Rows from block 9 of a small image classifier, named by matrix and row number. Rows with one number within an expert belong to one neuron, the router's apart. Each number is 50 + 15 x the weight over its row's rms, rounded and kept within 0 to 99. All counts start at 0. After the name is the row's rms in percent of the matrix's.
After each expert's rows are labels from the 100 images, of 14848, where the router gives the expert most weight on average: "responds to" is what is common among them; "colour at peak" is the nearest of a few named colours to the mean colour under the peak. Only what is clearly more common there than usual is listed. The data: microscope photos of single blood and bone marrow cells. In brackets: how many of the 100.
# router: slot weights (model.blocks.9.mlp.router.weight, 16x256, trained with AdamW), inputs 0-127
# up: expert up (model.blocks.9.mlp.up, 16x64x256), inputs 0-127
# down: expert down (model.blocks.9.mlp.down, 16x256x64, transposed), outputs 0-127

# expert 15
router.15 092:26 42 28 36 40 29 21 53 43 43 41 63 37 65 61 72 50 43 58 44 51 58 33 35 78 23 51 21 51 40 75 55 37 63 47 65 60 43 19 50 59 38 55 75 39 35 35 47 81 59 78 37 44 36 40 54 58 64 72 48 36 52 89 53 40 47 59 28 64 58 52 70 46 45 45 64 62 65 52 45 46 74 75 28 39 60 73 57 39 33 72 56 35 40 55 60 32 60 44 43 33 50 71 55 69 57 28 51 25 16 43 47 21 47 50 45 56 53 30 54 38 62 63 71 43 56 47 51
up.0 105:47 53 61 51 53 99 49 50 63 71 45 55 30 52 93 50 60 50 63 27 41 25 21 46 21 75 53 17 48 40 49 59 51 50 50 43 44 47 81 42 58 52 50 42 64 00 44 33 58 57 65 72 51 50 44 46 00 40 36 31 53 51 47 47 29 53 45 46 24 88 61 61 45 50 49 10 51 51 49 01 57 65 48 45 46 50 48 65 20 55 50 30 52 44 61 43 87 48 50 56 39 50 47 24 38 42 47 42 44 32 50 53 55 60 56 31 57 63 50 50 72 50 48 49 48 72 47 45
down.0 116:50 56 72 50 59 50 42 50 50 54 55 65 50 63 70 50 50 26 46 58 36 68 50 33 50 48 12 50 22 46 50 50 50 50 62 46 68 40 43 17 46 85 35 39 68 71 73 52 50 44 56 51 55 55 50 50 54 50 50 13 56 50 51 50 69 56 45 49 63 33 53 50 50 52 39 31 50 46 50 52 44 81 64 68 47 32 44 50 63 50 50 48 50 66 28 24 56 45 48 45 99 58 50 17 45 50 89 42 63 50 44 52 50 50 43 45 53 75 50 51 85 67 50 33 52 45 55 50
up.1 085:62 33 47 50 52 36 78 49 80 56 44 46 46 51 32 48 00 38 53 09 54 31 36 46 83 58 49 50 86 29 52 45 52 69 88 55 51 41 71 69 50 50 55 72 49 47 49 51 51 70 64 61 50 48 50 63 44 34 62 53 50 23 53 93 37 60 42 42 46 50 54 81 58 55 50 54 51 47 56 72 50 56 56 50 46 32 53 27 49 60 50 49 47 33 51 51 50 59 52 54 82 45 39 48 79 54 73 46 46 49 36 52 46 44 45 43 53 46 51 50 56 20 49 59 51 64 42 46
down.1 089:50 62 64 50 50 50 28 50 54 61 68 53 50 46 55 52 62 24 51 44 35 44 50 46 50 50 73 53 51 40 51 78 50 50 48 50 32 45 53 13 43 54 42 53 42 66 48 22 50 38 65 11 64 40 50 51 41 50 50 55 49 50 56 18 12 72 73 50 44 75 31 50 50 49 41 71 49 39 50 42 19 28 43 34 85 33 50 50 22 50 50 16 40 35 39 56 78 23 41 45 31 52 50 51 62 50 24 49 56 50 52 86 50 50 53 48 44 46 50 47 52 59 50 44 48 43 07 50
responds to: cell type: erythroblast (47); cell type: lymphocyte (44)
colour at peak: grey (48)

# expert 4
router.4 108:30 44 63 56 32 73 29 58 57 62 41 46 40 61 72 63 38 50 48 47 52 71 41 36 72 24 56 36 54 48 55 69 30 20 43 63 51 41 73 28 71 45 25 24 30 58 62 43 47 68 65 60 81 54 75 24 48 59 45 53 34 51 59 70 54 57 40 47 49 30 61 25 38 58 52 38 28 68 77 36 44 39 57 47 48 56 68 35 43 69 68 58 41 31 53 70 55 68 38 47 45 81 69 61 31 50 47 67 53 49 63 74 38 36 67 54 30 48 39 33 72 40 49 48 42 56 58 37
up.0 082:61 67 59 45 47 48 58 45 51 31 51 49 57 68 81 26 52 48 55 00 33 50 34 17 56 43 00 44 56 47 52 52 53 39 48 56 45 50 56 58 50 62 82 41 43 50 39 59 62 42 48 77 51 53 57 99 65 43 50 53 53 48 53 53 38 52 45 62 56 40 54 53 50 42 50 82 53 36 47 28 50 44 54 50 47 54 60 48 59 50 50 55 33 59 50 47 50 70 45 86 27 56 49 52 48 46 52 42 67 49 48 50 59 39 53 53 46 53 51 52 50 69 50 47 57 07 46 45
down.0 078:50 62 21 50 49 50 44 50 50 50 33 72 50 51 67 39 50 31 50 36 48 35 50 39 50 56 72 44 43 44 50 36 50 50 34 50 68 73 48 35 52 37 51 74 44 64 47 34 50 85 53 99 49 35 50 50 39 50 50 50 50 50 44 74 36 60 61 46 40 50 38 50 50 54 68 57 54 70 50 41 43 49 50 49 56 50 38 50 45 50 50 32 22 59 57 49 51 16 74 42 50 14 50 40 71 50 69 46 46 50 94 46 50 50 78 48 48 02 50 50 62 59 50 97 44 56 48 50
up.1 104:53 35 49 52 44 22 45 50 40 31 55 50 24 33 49 50 44 48 27 99 51 50 73 58 65 37 49 28 43 46 52 47 52 49 47 65 71 69 49 22 52 49 65 00 55 54 47 69 47 51 51 51 51 47 49 69 53 54 74 61 50 37 50 46 35 52 47 43 35 49 51 41 48 50 61 46 49 48 47 80 53 26 39 43 54 49 52 50 64 63 51 48 46 53 44 56 75 62 50 47 48 50 50 47 36 36 52 68 53 49 72 52 38 55 44 47 53 48 48 49 28 45 51 25 49 73 52 50
down.1 104:50 61 08 50 76 44 07 50 43 50 50 87 50 48 51 55 45 82 43 64 79 71 50 77 50 55 33 46 36 56 51 29 50 50 41 56 66 56 59 71 26 69 57 44 52 46 54 21 50 58 47 71 51 47 50 76 56 50 50 60 49 50 85 58 52 30 36 52 46 11 64 50 50 45 55 42 45 07 50 71 61 56 59 53 43 27 49 50 35 50 50 48 50 62 65 52 44 96 39 49 37 73 50 58 75 50 51 39 32 50 36 34 50 49 81 62 47 57 50 48 56 99 50 14 42 55 86 50
responds to: cell type: artefact (45)
colour at peak: purple (60)

# expert 14
router.14 099:37 42 29 52 42 50 47 42 39 74 61 64 31 51 47 68 51 42 76 20 63 42 45 48 55 37 51 42 45 82 61 61 31 34 56 32 72 75 34 42 77 51 27 48 67 44 32 47 59 72 64 32 61 19 71 21 78 19 50 71 57 29 44 46 55 55 56 37 73 62 46 45 63 28 55 55 58 60 67 61 40 51 27 44 74 66 38 50 28 55 83 41 46 52 60 71 45 66 58 40 38 51 59 72 45 48 29 42 60 38 45 38 27 39 51 26 40 61 73 59 74 34 65 73 52 53 48 36
up.0 121:42 95 50 49 57 34 60 49 51 64 49 72 35 53 84 57 66 47 55 57 49 59 49 48 86 47 51 06 48 45 43 50 51 37 38 62 43 50 47 44 27 50 28 52 49 00 34 33 50 55 50 29 60 44 48 84 49 53 49 61 50 45 50 48 31 40 54 35 26 54 51 46 42 50 64 43 52 66 49 22 54 34 49 43 58 48 49 62 76 55 59 37 57 50 50 38 97 45 56 51 44 65 51 50 50 39 72 44 61 50 65 60 48 50 35 54 47 54 50 39 48 46 57 43 46 53 60 50
down.0 126:50 56 72 50 44 50 38 50 55 57 55 65 50 38 43 42 40 49 47 37 47 53 50 45 50 43 06 39 40 07 50 50 50 50 41 56 39 38 65 36 58 88 49 64 54 55 39 39 50 49 50 81 69 50 49 50 37 50 50 37 49 50 49 49 38 49 45 51 42 16 46 50 50 37 10 27 53 52 50 00 29 55 58 39 63 17 35 50 66 50 50 69 44 43 52 39 66 22 46 45 49 50 50 40 41 50 49 46 65 52 37 51 50 52 67 62 56 63 50 52 99 73 50 24 49 87 10 50
up.1 106:22 40 76 50 46 77 13 50 50 51 36 27 44 58 23 47 40 53 50 89 42 51 53 52 44 53 55 34 52 39 41 55 50 50 55 43 52 52 83 43 57 47 50 49 37 81 62 65 52 64 49 53 28 50 47 76 66 49 50 46 49 61 50 50 51 28 66 55 37 80 51 57 51 55 53 71 47 51 17 38 54 49 54 50 50 57 50 48 50 49 53 66 41 42 39 60 71 30 59 64 49 42 50 53 52 50 52 55 58 48 65 51 38 67 45 50 55 48 50 50 67 49 50 49 47 39 51 43
down.1 112:50 41 35 50 43 50 27 50 53 50 60 63 50 99 48 52 49 38 47 50 37 53 50 48 52 58 52 43 54 50 50 33 50 50 36 47 09 58 56 38 54 49 50 19 49 89 56 71 50 47 39 47 48 61 50 46 73 50 50 50 50 50 56 48 89 48 07 50 48 33 50 50 50 44 77 13 47 99 50 74 45 32 49 28 51 77 64 50 57 50 50 19 28 51 59 65 43 00 49 43 20 42 50 33 81 50 44 99 75 50 50 64 50 50 19 42 88 47 50 49 51 44 50 36 50 57 53 50
responds to: smear: peripheral blood (92); cell type: eosinophil (82)
colour at peak: pink (82)

# expert 8
router.8 093:33 44 31 58 67 55 27 44 43 68 55 44 31 36 53 46 23 42 65 36 74 73 33 29 63 52 72 28 34 31 74 38 53 18 67 49 66 36 77 37 48 75 54 60 54 42 25 49 59 61 47 42 44 46 54 41 69 59 82 45 17 44 54 46 42 38 44 59 61 37 66 75 61 27 62 50 66 56 34 72 57 26 79 64 55 54 28 32 59 27 46 52 70 34 52 66 42 43 45 37 68 69 60 63 56 61 42 55 52 47 63 41 47 27 31 49 49 53 36 64 63 51 43 33 33 62 36 41
up.0 078:40 61 45 52 55 48 24 51 37 52 26 47 15 46 26 50 74 50 51 43 64 23 61 53 48 49 63 49 50 77 53 48 45 45 52 68 29 50 61 62 37 57 45 65 38 27 50 52 33 48 19 40 64 54 49 31 50 55 53 25 50 06 42 19 52 37 71 87 42 60 49 48 52 57 36 47 53 35 48 67 50 61 58 88 53 55 60 52 67 50 36 09 53 46 54 48 37 55 39 50 52 37 52 49 57 58 35 42 36 64 40 71 54 76 75 82 39 47 50 44 59 50 53 27 53 36 55 00
down.0 081:50 64 87 50 58 50 34 50 48 49 72 57 50 77 53 52 55 57 50 74 23 36 50 50 50 61 64 60 50 49 50 47 50 50 30 51 34 71 46 29 94 26 48 56 56 39 27 61 50 51 55 41 44 46 50 38 47 50 50 46 43 50 39 32 49 47 61 49 47 11 51 50 50 50 99 34 50 56 50 80 05 20 43 40 00 73 47 47 81 50 50 71 53 48 55 49 24 48 65 52 08 47 50 42 66 50 33 70 76 50 48 37 50 51 00 41 48 48 50 49 49 78 50 62 51 44 25 50
up.1 104:56 03 32 45 50 80 00 50 39 47 53 48 46 57 43 24 50 60 48 16 62 60 79 30 40 31 42 46 51 51 48 28 51 64 19 50 52 43 69 72 69 47 38 52 50 43 55 48 56 77 99 60 53 45 45 00 49 50 65 35 51 80 60 56 58 78 20 38 54 57 49 62 57 73 48 74 54 42 51 40 50 50 38 52 70 51 51 28 62 38 48 53 40 46 41 49 48 69 59 53 28 51 49 57 52 67 53 46 51 46 57 41 67 18 49 39 51 54 51 46 67 59 49 48 50 53 49 51
down.1 101:50 55 76 50 32 48 38 50 49 55 53 46 50 31 47 61 58 35 54 54 67 46 50 46 50 53 98 54 41 69 50 43 50 50 51 50 20 51 51 67 52 63 56 39 28 26 46 50 50 58 70 18 50 75 50 41 61 50 50 81 49 50 54 23 47 26 84 54 33 59 49 50 50 65 67 56 55 43 50 49 78 55 46 50 36 39 23 50 09 50 50 48 36 26 60 88 39 56 74 50 73 45 50 35 44 50 28 88 51 50 64 91 50 48 50 45 42 30 50 50 64 33 50 17 55 23 49 50
responds to: cell type: artefact (91)
colour at peak: pink (58)

# expert 0
router.0 098:19 47 46 77 81 28 59 40 71 59 44 46 25 32 37 47 53 63 70 62 45 42 54 75 27 43 36 44 57 72 40 70 22 40 47 56 56 60 82 36 71 45 55 15 35 48 35 62 63 64 35 57 67 45 32 71 75 56 73 26 34 72 54 46 42 31 50 58 51 60 59 64 61 48 41 41 36 65 41 66 28 55 72 26 87 79 37 39 39 62 46 49 53 32 32 70 64 46 61 60 47 49 54 61 36 36 33 58 59 49 45 37 31 43 36 41 75 60 21 47 38 44 17 41 55 27 58 25
up.0 101:69 58 42 58 46 58 60 49 53 51 45 42 42 40 58 59 50 67 50 99 63 69 64 61 47 31 52 50 71 50 50 60 47 50 43 53 45 49 51 50 45 41 50 38 54 22 68 48 43 52 62 35 41 55 50 48 50 63 41 33 50 99 49 54 52 50 76 00 00 65 50 59 37 54 51 54 49 68 61 31 46 50 68 49 46 48 57 40 41 50 57 51 52 35 50 33 54 40 32 47 34 55 50 57 37 40 28 48 45 51 56 58 48 46 50 56 50 58 58 48 53 51 46 67 42 78 36 50
down.0 095:50 68 40 50 53 51 49 50 48 53 28 41 50 23 47 58 54 54 42 85 64 63 50 53 50 47 69 41 51 45 50 47 50 50 49 52 61 40 64 51 50 45 49 42 66 36 32 62 50 82 49 37 43 30 50 49 55 50 50 45 49 50 41 72 67 49 59 51 64 52 68 50 50 35 68 30 44 21 50 46 40 00 33 55 33 37 44 50 00 50 50 29 58 61 18 30 61 45 62 49 32 54 50 50 47 50 43 86 70 47 49 49 50 50 65 45 77 57 50 42 61 41 50 52 44 97 55 50
up.1 114:99 61 99 50 66 54 82 46 52 50 53 66 65 44 58 36 61 40 45 65 54 42 41 50 72 43 45 70 47 56 53 53 46 31 54 50 55 65 34 50 45 52 44 64 51 06 26 49 57 44 36 18 66 43 51 51 57 49 59 57 53 00 49 40 55 52 42 47 56 52 31 49 51 38 55 56 56 59 50 00 39 36 26 00 67 53 53 50 57 50 39 51 50 47 54 50 61 50 41 41 45 47 49 53 48 57 52 01 60 45 51 52 49 52 47 50 41 49 51 51 50 48 59 15 44 73 55 37
down.1 115:50 48 37 50 63 51 18 50 43 54 55 62 50 51 42 45 53 85 50 46 67 60 50 68 50 62 23 50 47 66 50 17 50 50 44 50 55 30 67 65 51 46 48 56 33 80 28 40 50 58 78 98 52 32 50 50 46 50 50 35 49 50 66 50 60 46 38 50 48 28 43 50 50 45 23 62 49 58 50 51 45 41 55 61 91 48 34 50 49 50 50 55 56 60 25 35 47 58 57 64 35 55 50 72 65 50 84 28 30 50 59 18 50 50 85 52 61 92 50 50 54 15 50 51 63 37 48 50
responds to: smear: peripheral blood (100); cell type: segmented neutrophil (55); cell type: platelet (31)
colour at peak: pink (49)

# expert 2
router.2 098:40 36 38 84 76 35 57 38 57 76 65 37 13 68 30 46 45 65 54 57 67 45 61 58 35 27 65 49 39 40 64 60 38 46 35 47 54 27 48 31 55 41 49 10 44 61 64 71 62 60 59 37 69 52 55 29 52 39 34 15 43 83 29 48 32 51 47 50 28 50 29 56 60 28 64 69 25 39 30 41 51 40 64 25 46 60 41 52 38 69 41 53 43 30 32 55 63 49 21 59 46 59 74 50 62 30 38 45 29 45 45 69 36 67 34 59 45 42 46 61 39 37 35 38 38 41 51 65
up.0 081:75 50 66 47 55 49 31 49 36 50 43 46 57 34 35 49 24 42 48 47 50 52 47 32 54 60 35 60 43 54 50 78 51 49 76 63 30 51 43 24 58 25 52 57 40 22 64 54 62 66 20 50 54 69 50 53 51 56 53 46 49 87 46 26 39 48 65 00 55 54 46 58 50 46 46 45 44 47 56 50 55 44 54 56 51 48 54 67 44 47 56 62 50 50 51 48 90 55 46 45 61 49 57 45 49 55 64 53 67 44 99 56 40 53 45 15 49 38 54 50 58 65 61 99 54 69 63 63
down.0 077:50 35 02 50 49 50 41 50 48 53 66 17 50 49 57 46 57 61 49 53 51 59 50 54 50 49 77 53 32 46 50 67 50 50 30 54 59 66 66 38 48 46 50 56 52 66 25 54 50 23 66 30 71 47 50 33 22 50 50 31 61 50 57 82 29 70 48 45 54 69 47 50 50 56 30 71 48 78 50 53 49 23 51 48 44 58 49 50 40 50 50 53 16 99 30 47 51 65 68 50 53 29 50 99 39 50 58 69 50 50 48 53 50 49 23 59 53 46 50 49 37 36 50 85 63 69 46 50
up.1 109:95 55 52 50 68 62 35 49 67 51 30 53 53 53 60 49 51 46 54 47 70 73 48 50 49 45 52 51 45 50 50 54 52 47 52 55 49 45 50 73 14 45 50 68 48 24 61 37 51 56 57 43 50 23 63 50 22 84 45 46 50 15 49 27 54 49 50 48 56 50 45 43 49 53 53 39 58 48 47 50 51 42 22 71 21 48 43 43 26 51 59 50 78 46 50 28 42 49 48 40 55 47 57 34 50 58 20 20 57 64 55 79 80 19 51 53 49 56 48 59 45 48 50 67 57 33 47 99
down.1 099:50 55 34 50 82 49 34 50 50 52 69 21 50 85 57 27 29 57 47 51 21 44 50 67 50 51 38 64 42 67 50 38 50 50 83 50 11 69 32 43 70 50 54 60 54 57 43 69 50 48 63 10 56 19 50 38 62 50 50 69 50 50 53 55 57 50 00 50 17 45 48 50 50 70 86 00 50 77 50 37 46 72 53 63 53 54 57 50 64 50 50 48 59 51 59 44 52 39 26 48 42 45 50 37 61 50 66 45 37 50 51 35 50 48 32 61 29 01 50 50 64 40 50 35 63 50 44 50
responds to: cell type: segmented neutrophil (42); cell type: band neutrophil (34)
colour at peak: grey (46)

# expert 10
router.10 113:25 29 29 61 53 44 24 42 50 47 47 42 21 39 32 63 46 38 32 62 67 31 28 70 33 66 34 53 56 50 57 43 31 28 56 64 34 54 76 29 68 33 28 45 37 73 36 48 39 32 59 36 77 55 32 32 72 29 50 67 48 47 51 57 61 30 43 44 68 85 25 34 58 48 43 65 53 57 60 41 38 29 32 30 60 55 43 54 36 48 71 65 59 58 62 74 69 57 38 37 39 69 58 71 67 56 60 31 34 40 40 61 39 43 65 64 81 45 71 62 59 39 35 50 66 63 51 33
up.0 101:99 57 23 50 40 63 11 50 44 34 49 42 61 51 46 58 64 67 52 49 55 50 64 51 70 48 40 48 33 48 55 63 56 49 33 50 59 50 42 35 00 50 57 28 50 73 71 42 52 99 60 80 52 49 50 41 49 50 50 44 43 51 52 70 51 89 38 59 93 17 51 38 34 47 59 41 50 44 51 49 49 43 59 61 65 51 50 52 42 53 53 52 54 42 47 63 79 49 48 47 59 50 50 87 37 68 37 50 48 51 33 59 62 52 53 48 49 70 50 49 52 49 50 68 50 89 38 27
down.0 092:50 55 72 50 51 49 55 50 45 48 36 55 50 53 59 54 53 66 48 49 57 55 50 52 50 55 61 52 57 63 52 58 50 50 89 50 12 43 29 47 89 36 60 49 67 55 71 50 50 44 38 99 43 37 50 62 75 50 50 59 46 50 60 61 37 62 22 50 56 28 54 50 50 53 55 32 53 61 50 20 78 42 42 53 45 35 53 50 83 50 50 41 99 20 70 34 56 61 25 51 45 73 50 58 41 50 75 68 52 50 56 47 50 50 41 47 47 49 50 50 63 70 50 52 49 84 24 50
up.1 085:49 45 82 49 59 50 69 53 48 49 50 33 86 42 51 49 48 49 48 36 50 17 59 49 99 43 32 49 61 56 50 53 52 75 48 56 56 52 34 51 84 50 49 67 45 59 35 57 57 66 20 38 64 63 50 77 51 46 61 51 50 09 53 58 54 26 27 35 27 54 48 49 66 50 52 32 47 48 35 39 49 71 41 73 47 75 51 37 36 50 51 69 58 50 46 45 38 51 84 57 61 51 50 65 68 18 53 35 50 48 28 40 69 61 52 63 43 50 50 52 45 53 46 51 48 46 31 51
down.1 091:50 80 58 50 55 50 76 50 58 51 49 70 50 47 45 41 40 34 44 49 44 54 50 99 50 64 36 58 75 55 50 58 50 50 74 50 47 47 54 09 64 48 61 29 04 63 40 43 50 58 38 42 65 56 47 56 74 50 50 72 49 50 20 47 39 50 46 54 49 27 42 50 50 43 50 75 45 14 50 26 24 32 37 42 52 27 25 50 30 50 50 55 42 78 39 60 55 50 30 60 73 46 50 17 39 50 42 58 52 50 01 79 50 50 11 63 47 33 50 50 52 74 50 81 39 50 00 50
responds to: cell type: eosinophil (66); cell type: promyelocyte (28)
colour at peak: purple (89)

# expert 6
router.6 102:62 36 60 44 73 36 32 18 28 51 45 24 14 50 53 56 74 37 48 20 48 35 70 60 29 19 32 62 27 70 70 66 36 31 48 77 49 63 35 40 81 35 33 28 56 54 42 71 39 37 63 57 72 52 66 62 54 53 39 58 37 54 62 56 46 68 46 41 33 39 30 27 41 68 47 62 32 44 84 48 45 36 29 51 39 71 62 65 39 79 72 68 52 47 50 38 49 59 29 38 47 48 39 58 42 52 39 34 53 62 47 46 42 57 54 51 45 64 52 64 47 40 58 45 56 52 28 58
up.0 106:48 74 53 52 21 58 23 52 51 52 29 39 62 50 51 43 44 42 56 37 54 29 69 68 50 49 49 02 43 53 49 47 50 49 56 51 41 50 17 40 72 50 50 14 36 83 58 61 49 99 60 51 53 51 50 99 31 45 37 37 33 99 50 50 62 50 48 32 33 61 56 50 41 53 45 53 46 21 54 36 49 48 50 36 47 58 51 52 50 47 55 44 50 80 43 40 90 69 39 87 46 46 50 50 34 52 76 55 60 47 35 51 17 41 49 36 52 49 50 64 53 57 53 60 49 45 51 26
down.0 099:50 48 70 50 49 50 41 50 50 48 56 54 50 61 62 53 43 51 44 50 42 81 50 23 50 48 57 55 48 38 52 46 50 50 61 50 99 57 47 95 39 49 49 55 59 00 99 31 50 48 43 38 49 34 50 48 63 50 50 56 53 50 57 66 55 56 64 52 60 49 57 50 50 52 43 89 48 68 50 76 37 63 44 62 44 27 51 49 52 50 50 54 50 26 69 36 99 67 56 52 63 60 50 71 46 50 29 35 40 50 79 60 50 50 69 50 65 37 50 50 61 52 50 44 53 50 54 50
up.1 122:64 44 00 49 99 50 24 50 38 50 51 48 41 29 84 50 49 54 52 23 52 52 34 61 60 50 40 40 44 50 49 50 46 52 54 49 58 50 50 39 59 50 50 08 65 50 49 48 51 55 65 50 51 47 50 33 60 35 54 48 46 63 53 59 44 52 55 52 50 55 48 36 78 49 50 31 51 55 48 68 50 50 84 72 50 50 40 49 99 63 47 36 29 49 54 71 99 49 48 66 58 61 49 49 28 48 61 57 91 41 54 51 50 50 49 59 44 41 51 56 43 45 45 73 49 83 48 52
down.1 111:50 53 49 50 70 50 20 50 60 51 16 29 50 37 48 49 44 30 44 28 61 79 50 39 50 41 48 56 47 46 50 35 50 50 96 60 77 37 57 74 54 92 48 65 93 31 19 70 50 33 50 25 68 47 50 41 64 50 50 52 49 50 74 54 66 48 71 51 50 49 56 50 50 48 70 95 39 58 50 61 49 31 69 47 54 38 50 50 14 50 50 21 75 64 39 49 43 34 57 56 34 50 50 42 52 50 53 00 17 55 15 26 50 50 69 56 47 41 50 52 60 56 50 37 59 65 33 50
responds to: cell type: artefact (59)
colour at peak: purple (52)